config.yaml
model: "sound classifier"
dataset: "short read English sentences (LibriTTS-R)"
train_examples: 26041
n_mels: 64
hop_length: 160
input: "mfcc"
spec_augment: false
win_length: 512
targets: ["voice"]
num_classes: 2
arch: "jasper"
norm: "batchnorm"
hidden_act: "relu"
depths: [5, 5, 5]
kernel_size: 9
stem: "single"
widths: [128, 192, 288]
loss: "cross_entropy"
init: "kaiming_normal"
residual_init: "none"
optimizer: "muon"
muon_scale: "original"
learning_rate: 0.029
momentum: 0.95
nesterov: false
orthogonalizer: "polar_express"
adamw_lr_other_params: 0.0009
max_grad_norm: 3.0
max_steps: 11100
batch_size: 256
epochs: 109.1
lr_schedule: "cosine"
final_lr_fraction: 0.1
warmup_steps: 330
weight_decay: 0.02
adamw_weight_decay_other_params: 0.05
Rows from block 2 of a small sound classifier, named by matrix and row number. Rows with one number belong to one channel. Each number is 128 + 24 x the weight over its row's rms, rounded and kept within 0 to 255. All counts start at 0. Numbers have three digits each.
Before each channel's rows are labels from the 100 clips, of 14848, where the channel reaches its highest value: "top examples" is what is common among them. Only what is clearly more common there than usual is listed. The data: short read English sentences (LibriTTS-R).
# convs0: first width-9 conv (model.blocks.2.convs.0.weight, 128x128x9, each kernel summed), inputs 64-127
# convs1: second width-9 conv (model.blocks.2.convs.1.weight, 128x128x9, transposed, each kernel summed), outputs 64-127

top examples: voice: male
convs0.124:109102164095100108144135090131136163084142095105147106128114125101140124145102163152109077132131129108145154175159129119131127144148099111138123144083150120106108115127103100123117165110127087
convs1.124:123096099179152166088166137161105119144117104144155096148106119144119138145125151114132129097147140131108137122114138148094135113121197090151094159129123118156121194102101149146110122158144132

top examples: voice: female
convs0.101:100111111122111105111134109089151122130160118118093198141114181133111123127134103147103134157178114135147130162139137100149109124107117151125109127132123125124092145161107122146126127092118138
convs1.101:144117138107104106142150128125156107142108121113126154086122128068120152110097141132115118140082120139131122123138098132133148165109088131091133117126148159119065206134155168121113131131154101

top examples: voice: female
convs0.87:125124082149093104113118151136131148133110112153119140121137141128122135136098101160170156137145123154125107140136118159155143115131168141147183150141165139186142109122206124070154142123070139
convs1.87:153079147110126080100095145143171130122096116126087161129156127137114131131132126124116085109127098102137127076132145112114098121127096156114129103107134167136118149098060153101140134115118117

top examples: voice: female
convs0.119:086126119079053126098127147140184070147119118167142134137096150152128161110119117110150123146149119141139092132155137146131087105104141176115140134092125154127155129139128143134136151155108118
convs1.119:142144141107119103159123134076143183154164147153123156164153128116173116091135101138146151131105125153132093080114116163140131111117104118143131108095126190119129089156125134148150133105109143

top examples: voice: female
convs0.32:135075110115102149126125154145185123131162109133166161111123111133112145161138117113143126143139170130130099140164152142079154148156115156170134102152114176144098153137127123144111150161101124
convs1.32:122115113113118121138156158119128131138145161091114177136128182095123084137144092150162142144060138106128166151049154096121095116134138120121112106131146089127131091134083142150129147089161148

top examples: voice: female
convs0.61:154104109133103125154138155132122130148104140164148148094169128110178132092160151089102106181111136148130085117105124154153122130099132163144155096120159096142136156115132161114115155153120149
convs1.61:137125107110118104149125116135173142173127127117135116122131160137087128094131166121198110107100111116136055136137129149123168171099095117141106101095112168132129107098091110107137130110110113

top examples: voice: female
convs0.82:140119090085106147130148162149129104143128133158093130127147145124140125136120144116098114117110140142141112126189132103113164144107092113143154155143123172110139111145133169166155102139123119
convs1.82:061097137136155132126135122132156104110149136103152166124105123142086159131152110175178130161124111116137122127164126152140099082125123138107125118149101177113093179135166135160119123137118167

top examples: voice: female
convs0.121:162117118120092122116086121135122126138133132153073110124153087124135089115111157166126140105123110128142119113099100143147109118107115103112171103130151111076156157086114151101116151139119123
convs1.121:120134129144119107150147134095131185124083150122116118101106151158096132145153151139116082166106139142071097145120108104141152113087106141133128118121114123132134041143151107153163160133152100

top examples: voice: female
convs0.95:155091093109089119109116090118177087136091149108122129116141166113116149123104162117118109100116186143109098181099098101166122096126138141148148112111102117132152120130137162145126133101117117
convs1.95:129145155121143106155173126119133123165142136146140186124102128141158148140142126167168160112108142111148107137144140148139111113129129122129121084139163128141082160131128111123124131123173181

top examples: voice: male
convs0.105:105168160150152163104101106169113130105127096121123111091143094183164108085150128090148124146151150139121118113135117105121114186135114112096137124155130110087108101123105130123128089095099143
convs1.105:087134133130141122134181142167117094116128145134169154105111156104145139121122072102150090106109171117141136148085112113136125115092158070122097180124152126099164140124126129123113145139157148

top examples: voice: female
convs0.108:122127148158176152118173115104165143153141181114127143157143113125141138121135147154128134112091143137131155133147136146140156129080147090114130157136137097136127139093144107080103130123133123
convs1.108:077124133088137135128155157169160071117116122123121140121130184146115135131138132124097118127139117145125097128164118104126116129120109120151107076103124115108104140149142150135120179131186166