config.yaml
model: "sound classifier"
dataset: "short read English sentences (LibriTTS-R)"
n_mels: 64
hidden_act: "relu"
kernel_size: 9
init: "kaiming_normal"
residual_init: "none"
optimizer: "muon"
nesterov: false
batch_size: 256
final_lr_fraction: 0.1
Rows from block 10 of a small sound classifier, named by matrix and row number. Rows with one number belong to one channel. Each number is 128 + 32 x the weight over its row's rms, rounded and kept within 0 to 255. All counts start at 0. Numbers have three digits each.
After each channel's rows are labels from the 100 clips, of 14848, where the channel reaches its highest value: "strongest on" is what is common among them. Only what is clearly more common there than usual is listed. The data: short read English sentences (LibriTTS-R).
# convs0: first width-9 conv, stride 2 (model.blocks.10.convs.0.weight, 288x192x9, each kernel summed), inputs 0-95
# convs1: second width-9 conv (model.blocks.10.convs.1.weight, 288x288x9, transposed, each kernel summed), outputs 0-95

convs0.181:128118120112135101091108120157142125147067178139120048074100148129129105170080179143110136103096197116141095144136170103119141121205175122172083144159137196122135107165130136152076114170128129115140158083182126121132072114069140119196145127087126128115123133127123111103106117105157130077
convs1.181:091104146161117121163147156149085126133112181104214135142130114153076084102101101226129169167153100152113141133162054084120094129131102199106140139115107087150132140149153127143195131132112202197169140078121082102095060102115100103113125156075107178191104094107068131089149124125083125104
strongest on: voice: female

convs0.70:088097101108094073073097144145116171166186104138153154173128170122102158119160110171130127115153128119113110229167118121063097127165081097082111056131059091078150135108212094100130213074130111159134146127139157121117170102108149107157184106095112172091124149126108149137172144181132142168
convs1.70:115135121148068068107162140137176127115078119119128082140154185151118188173175145130095133220120113137139173107104165141112115181096128107121136103168163097172106166110121115116143168113141130106073155077165117140145095125184098091180163100079120166165158141141139154147121102122113188073
strongest on: voice: male

convs0.145:171190149134123123169091152112122134147172122094134130099176152154114210096098134168122122145203171183119156083092162148127113106101162169162164085147085087152134052109140135169196123151132121109149130124127107125139193100098126184163161112140092099139152171122123125084081092105093143167
convs1.145:132143085145190156125142098155149159117149175033124175100099140099122150129161113150116087176157169138118132088100200154146131131140103136146106128162164104168099073122078069095155129117126107081125101058120033110184134105131145094156146190072090140067144126109225130147109097115114108042
strongest on: voice: male

convs0.102:087166142138118127170139125183160121094134121086135094142104155121173128086090151144141116177104175120164074179043148139117121208153116096143166106175191133125128144054197123140133121114114170100123139076111197157188190090155137070113157098134137110093139172114120144106197109120158107158
convs1.102:161090107146040149123116134113181067114157096090089154103155102146122064134194106142139145221141130111146129100198100161136149123133158081159130122137131151073158126112104154094138125162042084174125081140124102109125153152117137105179102160150093153124112144214125103146105118148132127132
strongest on: voice: male

convs0.270:146134158122111132138162103168169106159162090084134125156150161227063146162096070122141187124114128149056115136089152116115116169179111138150150103174141133147150145103126103060117118139173078125093138099194067162156153125178124129093115193109157133102086139115124169121143078159137159130
convs1.270:171110146097147131132103183101081095194230152093097143153118151159122128079131182083186145098155129154154126134135117117139162133149158178108106166172152139151130120118116136163159144074105088138120133051141122155166135146078112105139077129134172140115091103099128121085101148109175126174
strongest on: voice: female

convs0.150:094123128024144148140108162156157165117146149129112106127099109141068139130139117173105134110178128139082133118125129164104129141120124096063145127167116106157211141121152103068084115144108153136100158105078153140163124098124159049152146124119135146122136124136099157193120093133111133113
convs1.150:114139117141152165201115147187124116166214130108054129151156146165056147128138183080172132115145099109141146120171102125144164107131163123106076157198184170126130115141118130171158117112121092134149117091176146159137189157118099114150116124109145161188136123098147115110113133083118110165
strongest on: voice: female

convs0.285:116134127143165145098100176122095115117047133115123084060188082150166100113078174125137130125115133194115104162142171122092150100167150171150151128133076137129115150190132105115133091126141178190125202109122128057181086094067186066137130137134140113142157129101156118115120080156150102118
convs1.285:141157124128145115160078132099097133113122153106171170105111106169141098136171141135142183173166116142086128110073117086088092137107137153136130092056108144152111135119123138160128125168085168198174102115100126124056033129131116118139091117041164101115126117107116114132077131128131118151
strongest on: voice: female

convs0.140:144161088087132156125086165144102131166189166138098206220140126102172155103131124212112137082180137143126132148121190057117124096151104126106108185134193133109128099157221109128139106131121182099117119084143110101184127138121121075177106102129107106123165143138144095150114145051149137113
convs1.140:191122079180117129140134155129172164140100128091129137112121122105089093166079131090171118192099147142118162147175040081166159132156129131131129173109168205130157158196128150170131150134112085134137133103126110188129125154148126148205098121089140181108132101123155116149108171128144059116
strongest on: voice: female

convs0.75:195149154112149120074159203122160151119127137103100073082098139144173152118176070150174070174117119135137155162110125165136130128149132174180169070140136117126150152162096192151139170114135146141098183104132137116082151117060154153094039107165116096152207160117134160102116135154105135091
convs1.75:116168171152150087135082167119124104103093108139121119132119147150155138131130200185124072147146123126163131153111126118168152105164132092110113172143140111105118089152139089162178111139058104124123119079096133124093069114162194120117114087120134123095153140112105122152077164083117120166
strongest on: voice: female

convs0.115:087115124100108141097142122156167177132102098151159146067088132151128095162095117157188116154130176130136084107117110120157187103096164185163142191147135156177174124178140131136121121117108132150168142101082154175135090068045155069156143124130164153166126176144134154133097128158136141092
convs1.115:075088144155133125145161115135182138124170104062119126175176141159131143150139114133123149108114126150143159128103134154135155161126101124113178094165149107131120131114129159100115067150113196098188119065174092082122084127163129134107106171139171136134138073105103156147115121130110139119
strongest on: voice: female

convs0.144:101144135146129164113114114187226192202109133157152110143132107130142070115181199175150096166149107162105068182070127092150121165116144082110134091088111117115156117168077142171093104167111133061123138101119168153114157112109066091158123114136091105144141177094095146195122192151117067077
convs1.144:159165130112144165183118156179128134119179140119091095142081153164107128137175179082172163080176104159160107120162152156152091104125125142129088108182199170134132127106119129104122069161140063172164081159123120138160161166069196117160154140110163117154106111133125107124151125083165124187
strongest on: voice: female

convs0.20:129183128129103053143129138127154115098154101114102196196154157083143163085145106076141098172149091125081120095120124109167142099090110122159102120120176144099103212111168100106182183103117188116090128102131110124099122131152148141146169131136142167128119139145118116141126126121106088168
convs1.20:137139238104123122130136124155180111104117115166106188172116125063105161091180162073119069117110136153123096146101152096121113143184111097144131172112076200080139116125140129171118204113159105075121126179128169139148110097138213168115121149191116156116190078152069181143138104131116125145
strongest on: voice: male

convs0.196:086179186113138170041066124117186085086130068115115086137113195115140145159129105080135127147123073093138142107109130064114114164149095126142135129156202111126164196131160127127144121149158122134117113135146087120128196150104165221098141185074076196157063118125120123128118115149087142158
convs1.196:056153150118153141118131110123194129143133161090150142142095100105106180152196183073166090085120162115109131230163188181152107152109106090141108106127154183099118102143145177082126072117125169094089134094126042109159160144150070122097107167132141098100164037103094127115108128111122095163
strongest on: voice: male

convs0.100:115200137137146123072128094095135142143133094120159147131181161169115208163121136084147207104166139091131095167106120096099123142093169105086156079163138075075083131139104133120165149073128140098088076082130137137156169123153054113125111120055138169121066146139153181160134107150091157172
convs1.100:134117168168189103098095096132206154188129132138118130103101092105152122130135128078144138133093176130097134166129168153112148180109113131148053119135087168058125140125104159168150169121097093063159102097142160115160136131180133144078129125195108165111155076158168163114117122118086121127
strongest on: voice: male

convs0.159:088125065098122109077112096181135115113126123141114136192104177112160134129149070109108106217132104133136089143137141158117092161126096133114074114125116075128119142079121174136196158126083102140148128128102165118124170146078096126124179103102122146108120133054146139136166139186161123106
convs1.159:169113194084123104128063065136115155218128131063122176183102086098150197175171133111123166141134160136157122168166180178124154122132112080117084135100110224128135170120103155179106125146099162140123124096143124110146137115157188116148116115122108132150139098174136114119120108121148119113
strongest on: voice: male

convs0.224:167149146131163125180078126177081133145195120097163070129105119137163175097123112149118114128144119110108247130051116103114069142153149152117118075129195111158127102139112135146195109126154195109192152091100124148132110120168133102157138167128139098138103164106125116193134096083132110123
convs1.224:103143136120106118157178096125161089138158118105199159123125129121147127123155138135141124089080134117143137142122142102115146109146110090118106117138110134095136130171101157159126152048119183081138147021106116146180238147090103143096128065115142074094099047089152152104095145198117097120
strongest on: voice: female

convs0.201:148165103093126164084131101118132138130203106079128208190143094093117117154106122145113073092183112107109146210106126112100118103136138088123105103106108124121129199143114157101126184086106150100143113130139106119111172107109126107109168097086163065098140076145087177172154180150164094196
convs1.201:169090102172117167085074115096143188242105104134076069144139098115153120127101099120132169156140163098160144175121178165180134151125098097144123146144141210160149117127138186167140131130155126113096143062115132155162077140217089133161149103136147089119079163103094145130127130152130111139
strongest on: voice: male

convs0.2:138108086121163161141200100163125114116155133169122168098163090157058124114130131109119143080144150177112151111152102126123142131201148087076167161074171129114166074104065153159138136129141141108154142103143137138138107168141173081161141094144098123104103153118192108128119166106165133060
convs1.2:118128122087103089171055123120124094133152138129176117152124162140199110098143145139125104089069139157112130111098162111102097119110185082157122115123135132088118137153130105078128108226225148142120130107108063144087108173121116117109122119113177135150147089143082141146095092149210177109
strongest on: voice: female

convs0.4:144100107104125152151156100147142105182066129100125095178078095165178121120125164125111121116107090163125138095086109067163129146132110102117115123131167070110098127112160141148188075137118151106129069118084162152092118123248095152179107087092128134175056171109088082092141118125154088100
convs1.4:127076135162081103194106106167112077171103065086094135110115136106128148117113152153116072155116155105145152094124124138156150113172113152122135144099129145061138145153147108090114077120136095112134132191142087126131119124139152140097164092091109123125065173147122078084098125114095093116
strongest on: voice: female

convs0.287:120172139084125139083138134143146086124126137083124137123053085136098093080106155112146128156151135122119240073112184125158125080132104163130107142112094136160155079106075121095094109183121149188154156109115121093085143118189129123136142142181150122146131075107097152114121103080134132140
convs1.287:155167161166101149104253142126104131133137117118154106150126099138162101098132112145112115137121145114129124137164135175156113113126102178159173143146137153102152148131144108072103153079138120064094134003143142142074137157115162157085146196156173098128117041085040176110129112147127071173
strongest on: voice: female

convs0.194:115135152114145135112135105106147154157194124161178097182137143095137179110124118151093106137161070124123159222087115163123155134101121059100037119138113143103103168184153128116134176156140114150097161136126126164126221092117164168087168135118124155121086141119090146084142077193110144147
convs1.194:171104157130137158108116100111142145150112101097120100123144146129133132228142170189137105170140188130120095181108117165085147136128151096119159114132103117146104111118117162136145177122124073074038184068116128116189084109135124096189147113109146106155157147158161120107121130114143125150
strongest on: voice: male

convs0.191:087151156104144143139152120099123042153120208085143123125088156129101129098134178146120145098149097155153122034112118156121112043123120143169116158131052104100103152128126097123110107159127146168165122103154099127086158115068097158130134096131100123122184086086118107070132125153192156183
convs1.191:161071129067133128126059123126050147125055132049070103126129120126119176118067147142167113140118116102127122143138079103143131152161152153133203113133134141148131116117129144134092161125055122140107099167131128085173133164114140125159136151152147105164090144093158106115129132053081109184
strongest on: voice: female

convs0.213:127089160136176235159099168113157131177120151152147135130162091146106194173115082185068176143122145116092078173130175115110135094136156168102126136130153152124158154166159131108161103119140073090114173091135124166140135096134095146139137141102092106135128149159075117131128154070138084107
convs1.213:137152079103129148163086131158148144117125091113072098148194137161109150160152186122142140138145172142183112111137142152184147106192121140173091154167201134091161172130097139115110139124113111153121095073154102158159180168100151122128128110141144135139087096104166108129133138037162141114
strongest on: voice: female

convs0.97:172092134114128163143105152221106146163139166154138172135086090129200119143113118197107111140094100091112068120126127184121155145102130145136184097100032108093161096173081196130149131147144126139131094121162080112163161091166113168140155127122137128137102119155125115114089135077095113136
convs1.97:156137138103156122144097169216149177103144133086056114138114222103083097140171209066118115131111126139187141126161135113132155124162120135144138116177200180058163142151136143098141148176106073167134099074178115156142154167098166116142202153141185084152113151122150126119212149060140134153
strongest on: voice: female

convs0.103:173172157074105101126127079071105143137200091088122170158094106111146098144144132112137118098122135126227163255153143111119092141127169165103079083158108117126130121129181090123171125107129144135094092082125185114115141123103092164097169095113193157124120109147125178098161127147084102126
convs1.103:094114112134082160117100115111144185135062097185122161144109091093123121135129167141119065099146115102106142123090117136127132203144102118150095122091191158104135149116160101149151158122165071099104099133139175119187133110178155127147113111122119144079223144155131113073130124078088105155
strongest on: voice: male

convs0.250:123144093133140078019091153128118108194123175093104095136116161147175093126116135142157118135096192178134179117152098150150117116180215115132100138149128146164137139176145093123105128116127139177154121146116056111137114143148130101128112075118151103087197123114081118125107102148127091118
convs1.250:148067152111075119129178122092118098111118142113153087143116055106137145148138045231144210159095109113133121172135132155121131140169107161132159146112059183167148120145136116120156115151091216086109144070148154120088108141169131136138124116174081092101131069112119172135070130148098133120
strongest on: voice: female

convs0.66:199150146090142080144094125126135190117079096134142188159086135086104164099142098124087100154144103099160146188113166092093095148128119078119144090214195125136125148142146096123131136175171194134064150129148152114121151122150125154135129113118157173123077118149100128143170158158067122188
convs1.66:097101151163079083129129112157117074112111119155144210106128079114137197128155124125116124156117147114149168132240228132137125202094140109116080132055087157099125115100123135118138161136165124096097080178111054107175145162183105146140123119134102143122143115148114134104122127134132130119
strongest on: voice: male

convs0.197:117074071123116081155101088125160100124033133089103090131087094143164139081138095104128104127094100100110143076046098089133130115128147111122115134151111134122089139153123094131159069103120169095092096140082149098076040157141086105130183058126148106118112095110100127162117157101151056087
convs1.197:145074166121085146147106124131074132134132108118067108117126090119142140087118149122100104199143108121157153091141154078152168130162034110123116158116173097085161120174109102129127120134162099068091180240140066137100116119143165143123146112133122068072111178154165128164148144126127158120
strongest on: voice: female

convs0.127:121185133119076158208123125114136182147120108142120158135135184145079130148087095107128046135185146136126169149126098135083090182113128121058158102151165100158160144127156073060181121118146206094098138050092157113100141106140118170118151170117169177160152140155142134100162043156126151142
convs1.127:191099227136123110155103159104137190184144098105139175133124109105143114153130148088154128115149198120099139207142131142118095127143118130156107118108131182109139101136125152217087189136187084147107107143114192107148188122130173161080108126166123147090155158189099104096098131114150064106
strongest on: voice: male

convs0.256:093088099111081070166114078082082115129180109105117136133082094061164104135121105072120118127159099115138053144111123093144158215160129127163116137185182139113121099151170091131061197108093110116129136089107145137104122132125109116100138098066182116119122115091147160130132129099150100186
convs1.256:113142112157081148124174137124208102129112089136145140135127139081099083161144080136114175182110051140143156111071161126114105156152105103121152135101232114105147145112147090176160189108165124065102138198202160128128098123141153129096127168147118132068175175095126113167143116061078176137
strongest on: voice: male

convs0.130:116084109152121116155126099137127093143157146110159067081065118190176132135121135097158099067135126130153164106111166144141122187113149094122163112102115159145160144068139168187133134103122093161150121122106116150123123101130120152082136126149137093129181126109121151120097087137121186061
convs1.130:116148107146138118180117172120117121143155091115092143147130152163091125126113188059139131105188183124161168074130103136143177128145125182125121115196196101137153149148144166155136129102091094164128083045138116135125109108138113140123155114135141119186131121083155164157123150137137123100
strongest on: voice: female

convs0.160:106151130103070115191146117096073060087098111128098155083103079080133093129103141112126095114106176129120206135108124144125142102146095133133150077115074152118108122110144061103172158135152140109033136139102137098133096123161104192119154139123159092081106115154138088125059095122094074103
convs1.160:099093116133095150113181097150144155084129116158103117144127149095142133123132091125114119133128077092104159111113113102116150164169152080132128095166167138131173162139146123093113194155144110132099193255138045169153120162129198134121137128112102060155110187085184154118158151093112110081
strongest on: voice: male

convs0.271:190100124129099131113119115139122117206179167107156051123161108144117094145149113132128143121113142165126052122144146119122150118167127161158117107135033109057129131174102110126037056145147089135131109133155099127106119168101156103091102149154079073100155098081140147128070186104134116163
convs1.271:072193116132135141170171157103101071146125188067142104211123149056118095121138049183161183145142152093144158166083090153114166165086133072136115147108132097082138126143119114090161132137041099153112135066178103127135039132128109145097152117071151171090125090092037163130094126180156134115
strongest on: voice: female

convs0.179:086101083123106056208070146109112143132204156150158146142095167095124098126132122091105146145163152133088085192082124093096142165094168132153078159076098136126151163125165150126166141147092136114141127140096117159134183113088115172184151133085219145111094130092117141087150080166071071142
convs1.179:133104174172131100105144067119201213155133114171123195131105146100126176151145139120120118177145132139111124149101120165127108145167131112117099116144122184095151123144105174175108197131161097108102143136127146126124077090156221138134145091183125186102146119136080141098134131114084124086
strongest on: voice: male

convs0.203:152122135130102156142170157127074160150153145122111160226133159161114161174044115126139143066137084193154129148096131126130127120080149098084144098156140099110105124109132136118133150121164162055109102093121130147187165098115123139093166124124126190159136135150158153071121082129177179129
convs1.203:100092102174167154151135140065166144176104103123071126124120165079111183092162123122115098180131216137132139217214183121106133139167113151139103111136093166091129159131160113162167106121120126178135133064107174166177109150155090115119130133067127157084153084191176104096136131098102113203
strongest on: voice: male

convs0.41:164139095100140125097117134114123111127197119132143106223097133151159015119112130142127128104187105083146152160099087118105122191094090098155092127132145133121111169125111138120034201117107201087096139126122144118143124127134142118142239127144167140143131136136111184137162105200106144127
convs1.41:196140151128138093076136130078157146076087131153093134138133155213184083068095043118146136170163166097121129107133152158132138128164138095121118127093073124129120129135164174140149150115123159127096113054157119154099116146131097149106141117189096173122175173183114130160141144149118212136
strongest on: voice: male

convs0.117:155196148150110173142131112214164117141108112160135116165107136168119146113137119130120147170130101175124109172100139138132068227127141128110173149140125175143107164195042137140166087170147140118063096129141119086129127143113115208134134096140152144108129097209106128082111090113138171092
convs1.117:144068117090180117107118166137138101147182117109110136136167095134089150134148218105130139136176150141179144078134109108178156136129126180148121141189184099146173153159140083131147186123102165122135097047131121115111096092137139100111140125135137174142111111073135112150062160116117119108
strongest on: voice: female

convs0.98:152134147147140174082061109115128104159097137123122078146171119142172116119134110142125169122030073194129125125139145140090176123194184151129137135170140172183139099136073075140089106139163119099105124151134121137162185137089109120190086172140180181112139138122072129121112133094152114119
convs1.98:112109131087061098187088142127127088129128179094155120167146091123196182095155093155157152112122115166134117101132101165152142146103106045137135090162113130146111130141124112104177075139099151145147046093181093160136104172148049139169096109165071036152110087113063155150133150202135146166
strongest on: voice: female

convs0.137:125160138127074125229137099105125144140144107136127138131137148131102162086113119116079101080129147115154201155185139127110092126095139077115126110103109116119077136079122178098167070095156128094128127163148136125125107131210101098121104155126118121128074136117086132197125142150128135134
convs1.137:095154129141089128197150118124154163150127056140102124120142134140095109126143115157116075116132156139124121103152149075107111155085147108146117140102079148117113124125140119093142109148139241169151154117101142134115168128187120116126150146116125133140165076131087157114102139216142160100
strongest on: voice: female

convs0.222:148121113133150082187170108102161189097101093161070126152128165129121094056152089101100142132139167059163120143154095145059103176093158150127116149145140117100155156087143134052137151100122200104111105129111191120075139136155128166146135139138132144113069101112105128202168174158094130194
convs1.222:175127165147096085111081111144130152192150102133146185189105098122135146123199144119137061084130180140118113157129161167087159201141112140146062135095135186067144116129142129188089140136158074099137099115142193140146135112140186122081142106171112153127107151127083146082138131146116137135
strongest on: voice: male

convs0.29:127068131130138076203110108123147109176045114120122132130142080149149146101154134137065111104101135094144068078147137108119131065053079130091126119144143118116108100110138075115161059138133107145106092133099115104119046141125094198141115163122099144118092072072159091117106134073119087085
convs1.29:073127124084104122135108145134085072062138073154134096131157129134157146094108108116125087187099115127144136090134121111146118146173125111141091094125129125089149152142117154105098121129148071074115116209152107127065092146124146136071121109124122109074064247148085112168124134073140158068
strongest on: voice: male

convs0.114:135136152138132091073075136168224123136091164114190126171125118167149125118161178176108048134101134123146120102115124095162093136150153134094146078093166177140161131150075102106119153112115162092164109153125126181162142129100080149155141132160110133094143102097102110140113138098108126131
convs1.114:124085167072095122068125176150102117129131106116119115113127089113087137111103122091110080087074138140166115114103082167157116113145160096137102102183162134159166133181130084143101146111117114166110103118143106141112088089113181135130115136118168108179092064105120125111100132150201065115
strongest on: voice: female

convs0.12:116127087131143119137146108118137121105199104145116155202111132174119103100167110135080125154152130040155119151139087130111139119090127122110089136166143165081094143094129134092099185117095131121131119138114141082099137121187103125140156123152211172121100165055097168172152132127100109132
convs1.12:171118201191095136109163164081162204146093136145109121119122089138157165136099061122130123176116175122173120139102177100117119110143111113120092151107165151151118150105111132199150126142133153096088096115161153134141129139166158127198117130139115142146119180127079162190170104162157101107
strongest on: voice: male

convs0.71:146146136133133104167151109147103206102160114107114186154111166095077123125155140129147106096139104108144110218082159110161116187108105130101109157146128144090142144129061097146131176105106085098112104162145174092085131157134110110145182113120112161151132094096115137106202145172071097195
convs1.71:167085114201135127139111122087143129165143088177061154134134114100143143124159077113114067113128207148113113118113152140123109227147106093115109140128111148096146131144157154132145084129175124091162124067146154157160056151148106115102136098164150153149186153158088149114171121145120121126
strongest on: voice: male

convs0.202:128145122095106112118123100117095148125146133133146052174130179130061120119153083097124077150155147086195102214111122149089114167080093131136124119145189113124116130147132160111120166146142167127089094123108108083095076127091119128109118098130225190109126136131096182115181118165076094162
convs1.202:203119209195124134167097119082109177188127137174112118123115107120131109154126050113112095186145191138167151177108159135103125148187117114108117130108114205122127129150119195192090148124176110130091088069147190151101108153096108161108116091119130193099119176179108145160113129131138134102
strongest on: voice: male

convs0.166:148154136122120141154065138098145137132114179110063092091154096143170156113163085113161135089129161151137036087139118151109114084110085152158109164120117177109126113159173166141056168134175096098153142166178097143104091126155136118074086114167108158163074125128134099115101175128130147153
convs1.166:093122084087167109095142134105140151117120105064220141135101146168218080125125151092112127131064148118137116094135147128134079102117105212112148158158111125107127113128121160140175097108083131096175152110075104144143128119155114131157125125118146190115132079159087135122106141131116102149
strongest on: voice: female

convs0.243:125111139117098148115159150141149143065143139167157180120127077169153066168141143179143065175085134114067207146124164145122110138186116122091074124125128148105077121116217144058125106115147081126136137142156110142143165145127092178164103185151151136059150099160113074105080125117144129106
convs1.243:065097096134119124089186138125146099105140094124087115164170121091135129179104152171142235170117162148115126073103167174146147123132149045136181104134131082083148147136147130123104135154118146146103074098170153137121150118134169142096114168196141157137145124083097078137128148110154122095
strongest on: voice: female

convs0.239:184078116146098128133125145101131090169074146137188073148134124173142174136105050173113162085106081192175141070158175122092134132143124168096158062133120159219129091117102112102127095167172121111116153132152134089155117179140151143134157123195079153110112137123070146180148072109141168152
convs1.239:108143146174159128109081187188157126117137099083094115123171107152053153137119203104087104091130129159204171114145149116160149134133112160121140141127158117135141157144112139116192110144125179181099084045098098136131119129161067107085141142091188161163090115141145088058127148077137092128
strongest on: voice: female

convs0.208:141151120091124096152124138121176144179084132144131112113128118103166106149136127100099177147144091144150135104101103108192139168078158114132096144141168154148158134094075094157135148173162101094093070085072108174124120181128139075108136150108124143108167096128057097171170101150111173121
convs1.208:113187173115188136176102194150102111129156131121138113169123137180076113124186185073151085097198160141177133101123142117182152126130127203113095121165175139134091081116118139115118124111074086178178151158174143165114103117117130139149125176131169094178115047124135111112084114091108122116
strongest on: voice: female

convs0.171:165133133161100180155112163083114120143155153127097080097106137132178144098182111154063144106112110133119114123133073154161155099210087124134153121154140117118169128176154123092127135144136140192151065144131132076113136080185135119126130109178112115136108180105151155106165140109127108142
convs1.171:118099149119150135119109160135083129152120130117075128162148122153109115132115236128191109152139141111187135123143100109149170101150122163171116148184125090155135151135119140140136103110112084126124139063106114131129196125154101136105128099107133127128130049093141073157068173116156084103
strongest on: voice: female

convs0.226:124062077125115138157148177124134058136042110124159091124153090134086115106120109114101123121132190190135252086121124116151099111164117156118122146150132128150128131119158157112118086091101180139088129121142155110167115120172146094183102143126079093126143131127132087107096111139188162069
convs1.226:151071110124140141091157177162136121154121190104202094117130079110108124163157134159128178091071131124146149094126091143154159117152111118130123131111081113096145129153138141135116167113087176139144165024126095124121185144128150147140131132102118120129133046070145133110134142158122086084
strongest on: voice: female

convs0.153:149104157131114183144116103101149114094151117180054131109182183165124106101115135152180120106130145141093147105161107090122097150128128153121089133104176126159129153121128139123142157126167158131093200187202081058145083138124149093132089184078131106111113172126097112118152118144099084100
convs1.153:142138099119123136173125116163136104147159165075057159116127130165103130159142149134167144157173118143151117139149085116143165133106109131109173140194172090144140166131121095162121112139131078131110113072175127123153175147126128153129079123127206129155119070082165102141118130134137090120
strongest on: voice: female

convs0.233:114133136142136112249097156130113135138104075095131122130141109120106170123094094098141125129102085109165067165109161098104095161153113100160138119147132071121098130089141076116150102138173108170100130100077144180129134140190144146075120103182077206130058170149136136156160110121121093127
convs1.233:110083081089046116180145130156167091127155120097082122173147099126139197198132164117121092161102130119128107084129180141157153146131113119105062132137070065049129124161124057170093206129120061101095097219153102107166081127130117125119086122148111143114132079107130112099119146125093187105
strongest on: voice: male

convs0.215:125097134136093120129146074090111104144110120128205195139072113160152168120114165162156141148159174124113124087147186144164159154076119140125128146104212100120105108113172162106188121073157164111114118158144115133135085135136104051101062108182185151145124143135153135144111129154103076136
convs1.215:128145148161170119109061165151089139143145121134159155167115134160177106140130184175177156124109150132152132078146131112206149168090128167135132177174167124154166141109100106135112116156104093144089141086138130163139093110121117199124118116153174121127138030057130144174125140127164071117
strongest on: voice: female

convs0.198:122111145125105130125135091129115193117146118117091179141105097072123119067134090155122046202104124071134176130120116213133117098092113088117138156144141125099119134104147104096151141108087112088127088137132191127098165126121118170109177083143130157118140111098138188116171087122111084162
convs1.198:121152187169096125115091113129144044180104096122102223143117166062119122205153154144096143119130100127135108113132198170143132146119163113096104103095139199078130117152119138191116205125154163152078143147130181121190151120136147120168132126146119107109233144106105113095173112090135125141
strongest on: voice: male

convs0.92:138089035141152101140141182144150134130073154114139064086184087122130126133143173134107137085101154183156046071175101151183133091121165125177081127113087135127148035096150153192103105109077100134232132135156108125158080144130131093144119055077117109105146122100133091115117212113096154078
convs1.92:125088130146224126149141169089108131144149185085178129139111107175179118100143022141115108136139111142110143133076063134094106119145171101129194158109108095236082095121108157119100161146122169193132109083139122103096090107101093110123095104135123131194108047077101151134117127169146131152
strongest on: voice: female

convs0.6:140160094138167119178155110127170148093139152097127183102104177108091170125160131134128143130159197127165177121115081111164180167097134113095175116112114070106091140118118159110145121140094168120111116102088152092129165137210080128104122115127059167101090135079125123131213170128108110135
convs1.6:154139048064096152111114102133131123125101125130147139133134101152134149153124124136125138125116129114122126096097192090122168118087077115148119134148200156143126107166112086102143143139111127140159101197115104126201177142115191132110117158135129082118211088128154159143159136083080041097
strongest on: voice: male